A small multi-label audio tagger, trained from scratch.
Training: soap at rate 0.0015, 3800 steps, batches of 48.
Rows from block 12, named by matrix and row number. Each number is 128 + 24 x the weight over its row's rms, rounded and kept within 0 to 255. All counts start at 0. Numbers have three digits each. After the name is the row's rms in percent of the matrix's.
# pw1: conv module expand (GLU, value and gate stacked) (model.blocks.12.conv.pw1.weight, 256x128), inputs 0-127
pw1.113 084:109142097151102124119152147151140085132080118150137168087133098110147093124113092147127107093101119168145157134161170118145163121175118145132105157171122119093153104139119120116103148080119118127129130148154139144123116103119123147186096115090136122138125117150110138075180116182103117111158138126124135107110169151123121109099125096162110109111098090087137145131115121156126155138125
pw1.114 090:093106157121152137156108127145083124117090131112105137138107139146124131154129122136133148118217136112165119107097095092137147099157158133149134148110076145095197151136146121130109144095148118124137149114151135119136124102094128078104125120143122116137123150148103125119159117098144127082083110131123149121171186137143152123097142098126101166131179143118130137131119137124159129141172
pw1.115 116:179146108162109142076129157122135141113136123102090149138121115132106159142163089127163109116102106156064115106151123111096113120142151096127130145098111176173100125117091148170137129144143135141145174127133136102119131117115120127156100106141072108087150113146111140130140105138099129099117144126161167135101129082129122124136122144122143103142112115152116160136150065154119113145188
pw1.116 109:122114171118143105183087173159101077129166105167142120118156143119138150159128178138118082123097197130147122105134120135129113130085126135154127123128146100121139138097132134119141132146100104083137132140110114090143151111176178119157112127119166132108144171119147134153093134137137121124144119126079105145112086163139126140110083132105094141112147097116146110155126160135105127141113
pw1.117 097:085102107097105098160143109166137134158144147153138100136137119138089146124125146182139125157093141147146125140110144114170133141148136175110110123143123124129101153120131126152108102123113088110126146139127181146117130137152103105117130112057150114122123105102142085126163130090125159115200149130126117079101140139149117124196116112175142127144132145152126109104137082135108108147152
pw1.118 125:098109127125117149113100168112136143136145157176109134123148138154137068120088147162099140175139124120109141125109121158102123147096123109139145134121127169118095129144075133130106133134103156107148114119140123146117137142149140140162156168092150161136175101080164130161125166117136142133154128104142105156143158121118155091090127107169143137122202165156140154098142138171137122143125
pw1.119 096:129146129102149143149135125111157117097134158127168126091110119098129142094162129117128091088118107125115135131163105142094124121119143105138151114165154129125057146141170165120138147108117144124134151104135127100110155120163082095122166114119118121105082132119141110149135056139102137133118126132081163159086111126089133141141154102149118093168154129157130125096090128181133106134161
pw1.120 123:148090121116153139143108163085172131109062141130125143151105128111138125142121079126142130080174089120155141133177104134083108141132099104150138109126108148131162136127144113144135142122106143089115160159107162142105095138132093154144139124114100142103152179157116130179096153109104118132103163089121127161134145126119137140122081121132136145115136120128176152169090128102155135104113
pw1.121 083:111154173138114114132138126138123134128083129136112128143128133146124125136165142141131114104111082116115185144168099104119132145118133089178141093172138131164142109156131125121159136160126106139137164143131102108138164143090149106145166153124127168095144149132149120180108153177079108094109142143118123135090140083143139130072101128161114146152120126101094075145152104137151150144106
pw1.122 090:094188108126116118136138141142108104175131100114126142154100159141165102108150091128147124107113163126105159150141106140157144134140167140136143129156132099068151150112149158118088096149139138151114116115117132134150091169144122179145167183133126107118134120131148153127137084151102168146132123133115135147125157107118077104156165131163108162116142162133100102108078108155142116145132
pw1.123 108:147154113119143133124111092144101135158121129143095121131095150142149111147161089133098119112135120111150112117120114152146133148151121122096139131141141099061115170150128127148182134156127122123161112159155176096141101123125123200157147121123085121141106117125120084104133132156118098113163159096138168083133168087145119081166111133117129145119116073132146115167102136121120090139127
pw1.124 100:147141121135104108098150132090146135150092116140114124160112159100118133139110136133116119126124117143091104127116133109109153130121115119182150136145142104120129094118105077202110163110131166156149124141094112112120134103097129075146125094159109117156171161191097154185138114145148130145112157098111114151116151102111134185143130161093166128112130176147144125102138137113114126108125
pw1.125 080:167141120088142120162107150105143167123116133127158159106104134117112114084171077125131106105164117107134126111092123171109141143161183119190104145149095171114097161170106126111124140106117120128142174129124134119131138118129151101144117119133165142120110108118139120073146111154112134119129073106100135128114145104104121140150141157130093135141180093140104174099083115124124124134118
pw1.126 105:165169127121137126122126095141133105129124110103101167106192155109117105134141165114100125165117111107126124122159118134145100137146155142114176097079127156140118107170138148170142092150127136078112164099089113126147135099114117121089118111153105146169154158152148131153127141120186125157142095165136126131103164107143155160129155111099117114091104144141151170115104152130155138114139
pw1.127 090:082106145125156127091111147143160154100109130181148096106088122133164098122138130104125130143166121148129135153118116136106107154151133118174114113113143159141111128136128103092122148147112120144134101134146125139141185157133086183140151151128139083142163114110065133142148101121151075101123132140082132142114158085134166121112108147151095108141128150093123146138143167104152146113168
pw1.128 116:119107107124129102161127170110097176091109076153139133157112148132137127159122139085161157116116096130166113107122110112158082121131158103086132144164134159116172133082176141088142122152141083120093106126129112133141119094163134125147161096177104111164091113108153113113095181136141149103168121132158126111139124127150133141154127105113150125143119137122141144162125115137163121134117
pw1.129 095:138153088134143109105105181097140163093130153102111129116088124153108152148112161105135118146128173169133147128112133145135123113116104143095166126125147126170119097104106115184097150153111099145130110112126139142099145098143131110136139110092138084129084117154154145137126174129092136105088126133170140163140154121090151112110119174115112166136114116121113120180108106163111085125093
pw1.130 109:122112179113130130139140139150161080115107109110137079109077166098154175136113120126103104137137132130144157133147122134112120133154123166149128123129079151122172177098135138121111152135109111089121117140130148137123084116149094173150132109137143144161144138171150122109102105118139086157129103081122169148124119125109147112105107127132113109079097102164145133136121179121154142114183
pw1.131 100:125137121112147115129168106145151128135186104086132134143121135161142155124128092167131115100170133163147114110128128131102135135123138117125162099147136170110134139127162100173165140066116115123113088159166165149118111104133141077114145126127093130144162153122107112134096135086118138138132087156128120164143109113158126122138155137131081061113152109129150086086171124149134122136150
pw1.132 106:122105134101152144123102135092124150110120155096157140162149130138157130135152131122121114140114160149165153136124178182126119085147168130132141155104111130120163156126122117106107157153128156146096157129156173149112092134139128086130095097114122103156114132137115154102175099171123145161118093123132124166093154110122103107162119159129106140143174155104114107177109151109153178106156
pw1.133 087:150106112120145152187158137139125138077177118117150177094150106128117139113134115099147121144163133164126134093119110163110091103139146134143116144184164110135085164141155144115114154140135117148147108149108184146142155127152087110093117129155149146165106161125135141159145122120115123128135108173177127138108175107127138095126147149137153123103166156116136154137103151122099095143099
pw1.134 108:122119181104123070108129105132141127132093136138124142114129134123109100103122117120106071138107177168116129154097106091114123098086141124126129150127144148102138105120118144140086108165136173144143150124117154173151147137104110164153090142123098176170172150152133130149135133100133130143093094120137118158125118140111139146109158151152135096114112161118152115147050138155100151143120
pw1.135 084:106129123158114133096047113128158157102139088160113084160124132147112142123125133132164149148114123138127118169114153130114083139094073118112144115101132097136084107112103098143170111123151118146151109108109135132143173095123157119117107102089110138127127129119088105106136126101143115098135128138093132124154120152100125119117129149118145143169116135188150074149147140132074105127098
pw1.136 098:128106131111188122111130105127098157118114136124094157147141139125139102079132081115160108166154138117103106113122081134148113129168157117118138125111118135131129136103175159156123096180137082113105142092145136124094174109126099103134131122185144121120129120123100114107146131155131135117102064085130157106149082157131115159149150124133120136123156139173157145144152112107111172133104
pw1.137 106:104082122136114165162157160137164151096098121126141110119098136169137119135099128119139103106123107071146136108126124088149147156143118123150091140165120137134131122157121120092106171153142126131106123080124154109126176112139125108141154119165103104086120081128075141103118087149138096094113160153119114091124137158147128133188116110122159137139134077145112108114139134123088103152140
pw1.138 092:159112130099115135110109124126111146118127074131095135107101102146112120117070125144105159117126104173120102107126141107139140090104131089175151095159133131133141091127123096141115106157135146137125104104161125083118147059134135109089150138113120140103151121160146156082120152141127114109118154134145116114117118098152120117155089080121163087097135097156115148143182147146148096089143
pw1.139 128:106107128142115095160099123120103135146182144131132098140149140138117078150113079183116130116102136121100118130108135120161112113092123116101147149104124113089145171169104114135120137140103095147109136100145112102150129160152142100152144142148118093110190085154097153120153128104116125150164096100125111073127112144141099131170169141134146173134158142148091153110139099122099123117130
pw1.140 101:108151097141163108172100123130092116133091079108145163148158113093119143106140175088124144096151114118099133118145112103102131103142103195130101124139103101087148141145152118096108137132140132173093185151148137142080122132131125140143138121131138127140138095130096077142110127122124121104173123165120134072111116121149099139118113083128164109134097114111131154096128159114154139129144
pw1.141 099:135156117120129109122159123113098136115161076097142141102117085091118158118129152116102113103136152166147073087131154126148181108133132078118128096096145125178151119172119140147102108164125133127165133111121116154086123122109090133101167132135175155126160160146142133105117094177097143136108121135171121161108135131092127104117102141119137156076140136118111106156120122140150144138142
pw1.142 114:173122133132117103123149188149091138113113135150123093149098131095098128144134130100115104133133139149154127117080150081105095096106124177122128111120155138116132136113154119170127170158132127122092104167100089099113114100096135148145085151129120133129147135207149128141133106119154157102111143103143091114133119090098118121094094150098126172125136166148104137116119120093140161121112
pw1.143 091:131109101124154108107090129094121127145146142106133157157145132146123127144116171098146133164082110169123169147123152143118087155142156126115155081129091115134144107142150085139107118169142124089117123120100142098122139192098116148134131095128118170145146129132133090093116109127129172109164091116091144132117089123143086147144124154071147169128123164156101100126140113126114089138135
pw1.144 086:120116145158128137153168097123161102175157108088144123188105134113145147115124114105112091049146148124131121138159139146165122153145148094109147134099119149168145152124147071150165125117149108117123136133105086115158119113108133127102140140133113101150158129127151123148072098107134124141132139151108187164117128091144111109121140081127110147086133101134154175120124104137139128121130
pw1.145 096:124108149138126173112112138096182149150166124122101126159145102118103105149089168156132138168107152109156140114110129145117116129151117141162110107135102153118112135124145082176170116111154103081100141125158175127134150098111127171103130109128099113129117120126166106080124160104133140177137168183144118104123132129095151131119143111094156130159132106138126157147097111159123139106168
pw1.146 078:151133104109145084156133135140107157115160126127103095130157121132140145143152111087157146091109201079137116124075100104118125148076105119109151125121138122106123118155135110110115157109110105109132117112125165195111143142100100147090098135137145141079156149106139144093113167170118154141134122128141143179118150157172137131102100170150137123145110129114134096108122122139168136125132
pw1.147 089:125123118098121181129113120139173124136115125127161116081075121157136126149135100083131123102111109215141061132142104156111106126143147122151125112147101144157109156137123098162140128132109174180118141119165136135118131119149127137120110149089106126109142104139111116146127119091116110123131166120123154141107140124089161141197124131092138096132132140097125146155160120143156096099116
pw1.148 095:125151171152097135108108110112157115136131148119152135159125127109152115133139147125150121100111113127159086120122161145141106116111134089152108156108184094079118093104101117131166152149112117177119150126141106102157157106110146184111116173078125103125142163162089108133107132166146141088103138172139115153157143111172171124127155136135105108093142097132147116152137166131106120131120
pw1.149 098:066119117092125100111138107100137105125131108138102130147131098129103131156156110120119097079161190157126125162127089157109120150105150158107115122107152153115100175149148077103134149102162132088124131104128132139121137122147118144102116113104168148131130136123093142132142105096092083125142118129131175108114115094118154128145143163114090100154121138116164137109137093181164110164145
pw1.150 102:109146131126100119147128167123137107135130139138152092166130145141123079161158173128093143133138133107163123139142123148130095124103111110082113105159118108136134126114137090091127121147114104172082101134155155167128142143114131095142146150118109140106119163135089139132143136113131077141090115114084151140153083128139121128169139099134150157124130128125117150194157118083204167125135
pw1.151 093:140118105095132089133098150108167155085136088126145100102093083102127161113128107149134146151135093126088122156114127142145109127106152134147120141131131066114140117105136140095126104123162126123124111137119168151079149115151151111111111108076127161122165126095142132119082135117097107173161151165132153153086118114127133168131089160120095161117153138095148099099101155121124100125117
pw1.152 107:128089144124154160180113124129108166074119153114140113120118106130133160138146122162131115153164125123131099107135113151094106093125111158144145054131134117162128147087162112138133076116125142105120144140111173170118131111139136127111108129153151152146144146156105127158143129118075151116162107066152113112145135155124122105154116125141125121147155090136157182114147138119129079162103
pw1.153 093:142145121189099165121109072119123138134146165087121121135134109141072123150142144152137120189136171114145141135115183102131125161146081156133127156123135163151113108122100114147150117126136145147146075138126135165110161125092118116118141084103113119124109100141145135139128119095117123152126134122097157170102107120145129110081136141110155135135105128142131074169155113139133075114093
pw1.154 098:157112118161144141107111112128099118090096135112105111093123093128141135130132083120151166113180156105121080168129147093170115116116126102123108190128144159122146117151132104156144135149157115151147107128137126115112092116095070119100135159168154131100113182134147127174142112092086145101139111128124153136114148111151120123127159124101163161097121165114099126134097134106157098118125
pw1.155 103:140102114143125075111124133118146106129136124083130135110121130139079125135146122126100104117129145091153089166087158103149141103110131134116116175148141113176154115137161139118105079142121166132128116152162135094153103184118148123066169173144144143190168114127139098129111123126156144123106140166119157138141113130117137081121114132096145136108151089114115123143129127141091105092153
pw1.156 116:110126144156118097118114146174147163152137075099109136154104162131159141151164111124117138081117127098134137107089138129143116163103088178101093156144163141096138165102108100126126124148128103140110084097079137151108120171097147103124160151145157134133107173155133112140144133153150147136121154094155113095136094182103118120126158129113128158145130123126116160156174129134110134131114
pw1.157 097:174156147152135157069103137140138175120137098088138146121102114107072153121166151138123124119145108150115117125139142101123148151076137113154076144136123142115118102102115129105173182140142156142171141066125121148139134116142165133118083103121131147140149187142107143117090155112076139134134126154105134098093150167100132105140146109109127130139111131138151126132101122142122147113150
pw1.158 107:104101090120126107131132147116148147150096138150093180104122129142101123148157123104132130149141173180123135137088152172121152125120123141136136146134116164140129130096125149126137136162127150144082125117112187118139124159116106135142153086172110111113066083139117173086123127097112120121120133129166081189119144119147105115123078147113150138091142161131107133151092125144105144129099
pw1.159 100:118123106097120122154113140153096113089115120137151060096109141128150128132154104147133146109120107149090121155086127155151167113114115183154077123101170149149094111093146140158141165090137145150148166089131145121125142119157123145139130122112113082137134126119158121123115088167145155128120104146122142126128150119097130124135107089101134131127207131181148107135140075125131116144133
pw1.160 102:117104105119133145118102100145112070104086110186116115130135183126143138138101079094149126102112128108138104157130139153093103143123146150182114134131093135154117127112144122125139126119169105121105125137147108157106161151178091146139138097168094108137100140118144132117125114122122139145088095169140143067173150117088106105145082138099120148163120130150163117116156137149138116121111
pw1.161 102:152137150156116146153125125134167071153147155105119137178148142111144144116085144140116156121113153121098119084118138179150131167113163133112155148155147167125119100071115104099135158173103117149149134150116093144156097149120105093134125147131141111114140123144125102118135156112127111166114124140135137134116141136147162114165119068122134174145080155115091122088149105135092104144096
pw1.162 095:142083094099102123176092116142155154131128159117127162139147117111147158128111097152136134089103134122119129147086137142130108117095094136121088144179148112103153149098090112161103101130129117121142128101150113122162125087110095120160140154162155138112110128167127134089170108157117177132151153136158140121138071135137176140094146132150135106160102145081109101109142103100154135132121
pw1.163 097:163142102150109153112123113119159145131139178142150163149088144143117086148110114156107118154134157108141105132114145126147163151136129104130094116154112102182171139089151137135145172124189156142101127142112145153143136133169136096131109119116144100161077148143110114104138086164149130141148143181107118136157141098104114104140112097118091132162119128137112117157096109118141075124101
pw1.164 110:128159081146137153105095136092128151114124080133142095149115118144102152137088130100152091135138175139116147120090129135133106133132109082110131126118135145159096157092151161185142133147122156091143153136130145102145122136137170145085119128169107150133125127130153117164096094135145110160137110146114176128138095188138138140150121114139097116145153145161093126123099090145149163148083
pw1.165 092:179129114142137089134100118123121166102107112094065149095124113112144163129133095117140114111148127098139130096142133147145091101120103139136169150127094123141077111141090124096141094120157141094174129191127120120168153125119154118110130108160142106112189151147133103129168124130134086133122076117144154101145115120104155140125138126134093157148120119137092147123150152108084110108128
pw1.166 095:150117164086151156147147128134129131101136133124134154142122138095101128108159129147133110108148165121150112133155082150123125122155154128132140132103103110087138132075095108107142161134121168097087157119137112142143127133141079146100095118121143111148143157138151159079181101147155103092069111106143161160138132117096161116128177100146081092159135116165117113113155142134119151106131
pw1.167 127:117127168153142137144096100134185155141182095129103075116141123164122156169173146124115104119095127148109177123136149156106145126095188121141129124079125159120162115150098153093102123155136134142164099131150138157100116108111140110121106150155166127135113101104110144149144156110125131096184143138155107125126092107127107148128109113118122149109110115147096074122126141131129104153141
pw1.168 106:124089135109074084142128123129126142107157104131117146123121094124124117130095101079068162106106120160120115123116135147149116146131150140121163168140119126106145126174070110101112112118151121136163112150139145164116141158096145109156147132119113083109109094097090168112132137128165119128119074133078122111123111133168111145180108098132149177135139142103106119122126174113119096113135
pw1.169 105:145155106109126114153103126104109116102142115162102116133112158185147117129145139123112110187122147160139114104132123128116102107185178092115116096127133135126111142130113090158130095145146143123128109103074134113090109148171170115138183142151124152159105101112162091123146144135153134116161107124137171110126096113109124093132172147150139129148160162175147121158147108114104164125114
pw1.170 114:127156151131093119119130133108134136144094091117148152107106135098120105124175109171138116138185134138162151137147125093122125115147080140095157121124141162122121123094076129142114140117109129092134143137157112163194109182126088154132134129093131114112126129118136086141083142143122158115141161137130095092119118127130193108092116119114143127154133155082136146143134173105181130123126
pw1.171 084:152135152137149139176145121180141137074150145119094124109088160123130085111165092102084129127158115138101125111120138153104144124141130138128130177111185123121092110105164152108125121137097098098148133117154093149123154086129145169131110091128159136161121121143129116098122117121137122124159135108093164103135157153110157140100110110125120101091162138153199131152152117142102129103113
pw1.172 103:159165141112148152138104109146123145137134159179148151081122140141105118141101146123136119152126098097139118122136130073134105164113138142116084123132123139144131107125104137160110100136131138108145112135084121152185164143120147136115122136204149149167145085164102144177114146148122124136114133181145123148139119143160120154130157140040102137106119131127112112133097100129110115096124
pw1.173 109:089118106107166112138119112135110167119105130116114134131105107115163117113141133089187113149127174112084153140095129148131096177153134143152108165098146113145082153139102099169127103154132073161080092129127121108116153143146113118112138153127134096179111120123107100148137117146168134114138155109110130115157124104091161161113102088120159136140116116140155142140155128109100091091119
pw1.174 118:121154123147096124128105146105149155121128172107121112151117126099184136132129143169146155114195118127126124151140141144128137130167106190103137094158120109095123089076103090148136143085103099131127163132122106149141124157137162115146093149080127130137126137166128155131070095122130119165144108082135121107123125128144144159134174129095113113149110141113140138156151104095162158123125
pw1.175 098:104103109101100157176162158149149098124153084127088120110120093136126135135145134092146122107114146091138144115147083122145160145110146133096116161150155127100084085143143140133130133179147097132135103151125122140118167117173141162079121144175106148073132126139165181142109130124136115120127120078130136142153142123149117167106085118112124119161119112126144092131120165137135163106109
pw1.176 088:145098140158148155154094086085158137100116138135129108132132129176095156131154095125103171093137102125165139134109158124124093121152146136082115105143155098155132130114141131160157108124106092103167108119148171108116119105148155151142165086085145139116123133133191128119132124094095166150086140092114144133134101138126110128112120165110100138152169111150130107123073121139128137111105
pw1.177 106:126100166111172131122129173112144171155113162132122123132140144141108138107152110076155091145148148171135131133140078112113127148145134129118143164138145135189149184116134111141157159114096166140107126161085111115126149118086112154106125159150095127096148134112115114068117113134123118118096150124109082115108139148088125106143117096094124148107146137159092109111138147139127155146086
pw1.178 091:134147120105086115151160155125137180123124139140173130119143147168126089130137137152152106112121146149096158152142180171112100121161118135164147079102135136150099106121132100145121146157112143187124147157141105152174116155108086125119085130117114124154106107097097129081123128143143106115109150129134144163114139071149148132086114151143170123143109140111126089089142141108140151104129
pw1.179 094:172117150131157147133100141135087112187146182110088119112142112093118146098108114150133114148108105109133149103129197109132151106105140116158123081102167091148140144115131171138142159125142134115139117124158144165094136128138118151093158115124132125159145100120113120132130170170156153134124122123137107133112131122151138092105131118129130111155110116072131115213155144150155104128139
pw1.180 101:114154159157143142142145139145148130111122114093140097128100145125094135112180136100152139123126114077145138146138141120116091137178149119105134148136124113162115095085184118151113086136162140182114159148113128101101123126176116123128130083149155111167119124100122128159111114091102131112072094111087140130155075126144099145162125176146120137131128157130140110138136112166103148112116
pw1.181 098:094142111109097127067120167075107111150142086112162123124171128124113134158116095139120152167120152151119135131111103158122137130124150137152159113124126154161156093130106155113136132128130127124110123088132116143075181157164098139126100106124150112123090141139094123162122127121139166112106117147140125126144169089093179077130093175130147144128128140133100130153128109123139150155075
pw1.182 116:074136126156096132148154080105159109150128126107097131155111118125130132157082136138119185098143127087114091146172101138132122100138136103147149163124121159157114124143094157100131149126142129146159123162163154140171119159133117118123109097105089105111107115107109121112086152149147131104140104133097116163148071140158122122144144169114074135141112121158115155119124155132164133116176
pw1.183 094:158120146125149142115164118136112123149127160136139114108130110102116104094155121120109101152154111173168159157120095131106092125123081164106102143130137183144097109152117100166123128111119092142126086104166141107134156134116114183115135107085112117167170137132092150123175129146134129157145147135127097081095087136133147112140100145164133125129130135097102159086125094119134131076135
pw1.184 124:134106168120168118125128146135163085108133113106150117128115085155133124140100125088146137101131115139116151137166101119112095144113131143096138143124113133076153162140144129127119121141112131155131116143114118171135147174108106118124146132103116094125138142124097120144088125098072194170097093059092104137111132117134103148142157179079109108161121155150143106142101120130114133097099
pw1.185 117:149152158093085092106120126099071154143178151103117122122122186144124103128138124136137181093126161124117122129132102134132112171157100122145085147088162125097125115104087160146161140143162140151114122121118119145124174095133146113109115132120105126124157168100107097135100121138145114107133164124112181132128146147082146111105103103120123122124126153084153102156145149133095100103148
pw1.186 097:112095121115143109158126116112138110146150112116120105145152111152067163131135115127176156126136106095112140128129146091122124152109135133130081098122121159128090161124105123093158129128135145102116132140159137170157150139115128119107093103120088173126118108130128156116167092145138143089151130100113157120167110096117126105168097178102088167081172128168138136115099083097106147127116
pw1.187 134:145127134140099116162106124151141107112094155100135091170122081098162104162116105142116138081161122125151142178138104129128129116164118145069146132138159153146116148126128110091107103139086113110101152154098145176115109163142137157132181120116145111083180137137111134164122152102118140115133123114110074138091108144117093145136093148140133133147121123153118150158089107132112161125106
pw1.188 096:114121161138120132130135130134155154178140104120087100183118098182129110145120132087095175159140127123125126127110124123184108111141094151158145135109142108141099161101088129151113131116102107141133100153086129098129106082108091145117126126149118142158122154148072086142129098140097102119130139130087191131140122122094127149139128131115117187135121111110122116112106105117177129105121
pw1.189 127:109173147126116155124144137149139133162115126072147130139163136157098139113147162125152113139103116144160154100104169152102124102124135164142108136114132130162091072095159114159129131161152125119131115094096140145122137134103093124119122147096110163151153082104153159153129122176102158162159146108117154138104134089101107143158138136084180121167156122157124113099136111160125103146109
pw1.190 107:117157102110129133115146146153120101161179162132117141153110100063139163138134110115122114128134132111098154190124124103130165138084128117086120144098142155104161116120121129134167143118166108090142134111138122150171173127116143181125165118138124149112107136106142170113111138107178129133150165108105154143150125106156110109121163168092130106106107130097133096136130167102120122083118
pw1.191 092:122096158129168158139108145139121124133163156150127104122120125159098157100155143144109126089173146092157100102179109132123167126145127172106119153055142112101103093107171095147111132130138100096141103129131127101126149146120151124133170152158137126087140119135107132117086113129133119103144116113151104163115101088146135141104132102175126144086130152157104171139121121144158140105088
pw1.192 116:139167122127106139158119135145133110135108117124114142133146063100142103133165162150119110135154105121089116093117142166064069134114144129144157088123158157123107157150136117127113129170138093113104151099150169126118081120169141161185129117113095104165133158128122144165097143092113149106126125117144151156149107162143135118110162103134133120118169132110097106125136114109161130144097
pw1.193 079:128114115145109123146128171156165107176140155152121126129156113111129102146104113119103128093098117100133130152118088165119139118134145139111163133124157121146117125123083112119106090171158166145141128126166074045082147119108100120155101113089132127134147125140117134138147143138140150135135136122076131137135150106159091102135124172153163151105121097127120098129112069159120124122082
pw1.194 089:117124084103140130079114114159113188133090149155137136134117125121103138149105172128147111105122136105136089133124117154120143159108159129103147117131116130122145108118106123103118137062095137126159135156134147139131150115102140139145100105099124105142159141110131151108165130103137111092097137096133116106125084107066157104083180175149163140167142102108137123121137142101134171171098
pw1.195 102:081150121150152169130134183123141104107122135123142131151105130150154134094157123107101187096135103119090096126131140131155103127165146106134153118085147110156165100109157122112153119156143112133155122120128114122124148134145104130126179095139128120082139187123138103100088155109129108110073176130125143124104145116144169128093150173125117096161106130148104095129103117092121154135140
pw1.196 116:141154150084126132102157145135159111117140125115147129153109122128126167138156182148099106097180106117124152139076105145140154109087128125135127104116112102108103098093134135109085135126133124177112155115137129108114157139144150148114056078123152105093116129081113119133102153092126110143125134160128108159150097115127125125163125178131176147084117120152124121132116109145075134139107
pw1.197 103:104114103083113126092093124145104107127105119084102171150143134141151162132141116090181143132148139106157115100135104117181115105118128086135116116097126143122141092133140146138110143154123106176141130114120145138109124106157093111100129118145108112111162118129179145106122102121083103128095125130141134175124147135108115096059183111111131097146131147161145096117144147124163109169158
pw1.198 120:126148102178126106130143153087135134113119120151152111108158093158110152114123136097124114146105133157183155103113124115152139121156127168115140155095120147150100089124187113132123126128164122112105117134143103122112161183140105135159104111133080095094080134128154113154087114088137154118147103146104148116147112143165167079101142139155102139141156136113122133083137163126154160149134
pw1.199 094:096149128114120137131142185147137181124110111120138112111123157120092137177146122098120142081122169158142124122123153112128108186173164096164143160108140127157106104072118067164117157108145124134162156147161118163138169126148134130110154154109141151099113111142100148177116117132128124126122132149093146120155141122098121146129176164135153122137123149143107133115135167110118110093131
pw1.200 087:120116116127110129147076171151092083145146143122135080098124110170138135136087155110105123135142090144114101070130179110105125106121115102140091113145139125141142128116137199098137090082127125115173109146125106139125157129112131159112102138148137147136179141141141114108105130162151158146135115151142121141115108117087124086104141142119131174102121125175115143143140154105147129108175
pw1.201 090:103147135162123153121127126084096086172121124147144138129118161191138153166122126084143121135162168112105102112142124157133161147113119080088132092128132110114150114130155179170084136153126153131124158099138117111124110122158133130099122114109115124143116082117153090136162101109138123129104178127105125124137167114131132147118131162134151094118117125143155124188104118112098145174091
pw1.202 098:143123106149144081137139094122094114094126111096114099117156124164122147129138179108117129135129124120135165157109121174110088159144160144128096151124091139122147129152128093104150166111145152123141091147157090173120108157123152050165161150120148108191125086095135108120128126150126097114141134116113128120145087157139119101113123093179115138139143117095121145143144140111152118149136
pw1.203 116:083126130115105111106174131103136134120136160151158128142084172122148103114153142155085140123163160117137153121101149105146142152099124149112134122126145100155099087150157095143139115160127143186150163123072113142123131127108128095124108112169137134111129131113113117145132121126136136155080115138152085101153172131138130110160122170152190126093110146095119138153122161134091139113077
pw1.204 086:107122135136117149103140141126154150137136093099128101161115147173099109121101114117132147096137161125115150152147152142128129112108167129138143145149086141151109096111074114118157166184107122152167132092144102128117120150080164094072122148165119111133117134164194120113158125160096127137114136144138149139150131078158121145090094127118183130121144142121117117131117129084122121085144
pw1.205 093:160132126117152138131143166148132133130181122121131112129167128106128119156130166114132159122139086116095132153138097089126147149141115094131117132144182111149149163121127126138137109145132135120113118148129081151122158103138070166146145146071134156147147141145100147157150118148138141130125139097126075121094149070107167082128101141098102107089126116157124101165181084103118124141125
pw1.206 104:117102081134173104136121109141129154119146146074133121132128107172140127090117159123128133127119152100122140114135137133104102097130087097194088125141074125143113112102146156137140161118148093123164101091119152135136139107091148128184122143169165150153150098133098075111133153152135121124135115141127093111127088094150130082125135136151111135144130136150165088141112131136105117126079
pw1.207 084:154142134111139103092111103143141108121113095152127092093127113126126151154143086105128149105079105151159119156121153115116138178108153129149111103143102112157122111116108097128171133143092113115156109125163140118094138114061108149142100148119103069178137136104113145126134137125172138160122118108125136069162135103118087125128085152124105159175136114131164116113138097101137126107104
pw1.208 097:138117135123107138146144119123165101083132128152093162090103161144154106112147084134138099167112088076153118123123138129144165113093114161140125147155141101126106101125167149120133117109091136147092156143142156164094146090109165141097124173143122129154095095114082120149126148160103107165149097147133116099124126110116128156118086144145141109158142125100092106166129124144078157137124
pw1.209 099:133148101123105109117109137135104104158118114098136113171108138162120122117145105138126138114098122095150138163129132121128101157071106084076119152106135169094122102101147168155155097146099114151113085132074093137085097118085117148105132131142146141113156148106120144092076135120171146159142176151111132105132107136152101131093146159122119105141115137139135157103148093154108149122154
pw1.210 104:105124118126136115159149108111092125112152119117108154160135142133098175171092091134168133190125130151092129123120151111116125149128091104117165112138115145116162118132091124161108117114113154068085142148137139136103147139112142154106104123104140084151087155132146146150134117126105153110117161118131125125113144128164104155093124168182136168099109108121101119141135126170082178104139
pw1.211 092:124111162085139145145153125115150113120110149150123086124153142115109130131106129159093095166112117158122161118119096123136126114105144123098137127118099121121125183151125130165137164113130117149116125116117145156126125145170186093130107128157115133146113097079159106101125153105176103136093148174133184137134126151120153146141159166150119111119167161078145095107109140110138105180169
pw1.212 097:092164114112122119090135162118145110133178114162175131108137142134116135151112184121103117134161148154113095130125126165106071143074125119134135113145109109097095136120135091098105161141126086152108129129137147148153141146101081141154173158124112134151116117125092123159104142078133136134154164131134117136095143121148084078094138139142119105167172094128106138131139106105133121106151
pw1.213 119:124119177147150142159127118110110106113147134144128137131115100139119082170126098138112147148148118157087154141135122092134112095169108180168180141117109119106099187160148141164168147108116127141102152158146140138138073148154111136140131134114144142091146157110162134095124128108129138138163118117088094116147127145136107135145135133092099147140091141151106148151094140130158124062104
pw1.214 086:130136155164111129102126127127137132140118111124110120111144105165105153139137141076156167119128120187131105131100097126124095129133159126116092098108090140150098135107139110105078104091160095097098091119081120183153143129102143144135139132115144132111103108113128108158155143107122136168079143090166128145154107115167131126172167152157119105157139131132127156157091156130116088152148
pw1.215 094:146132108082077098103112146097135156113138120101124076176110147121157134113131132122075188087121088106110118127090128093130128155090115126125147105127089126095192115156159089123114135147109178155122154126127152110108135102154113099130143130141120150166127119141112128124138181115103129167090150155132127169098137095137111112163150138116141139145126144154094135139119138135125116123103
pw1.216 112:184185136143132120165107105133099134156128129119120122158148099105131096129138145144124107110141133143146121139153110106132126124118169103084099165062171137100130144140107099142115135093103087149125108149137165139149122149115113117131095143140120143121148143093113137170153132182130112159110127081115155106127130113107106143161110127155086121143103139144155127158147159192083163137117
pw1.217 098:123126144135161115128075137102104131141153105143126083121150199134099124159114121129105120142170107172134113139104117138133102143130101149085166130089133119160081132138154140117104147157159113102152118097127104132111152144136184122112102133127127144139139146102085108109092100144149120102148155165118066122142152175103122128084119109140142102107134131175105121111096146144126115168118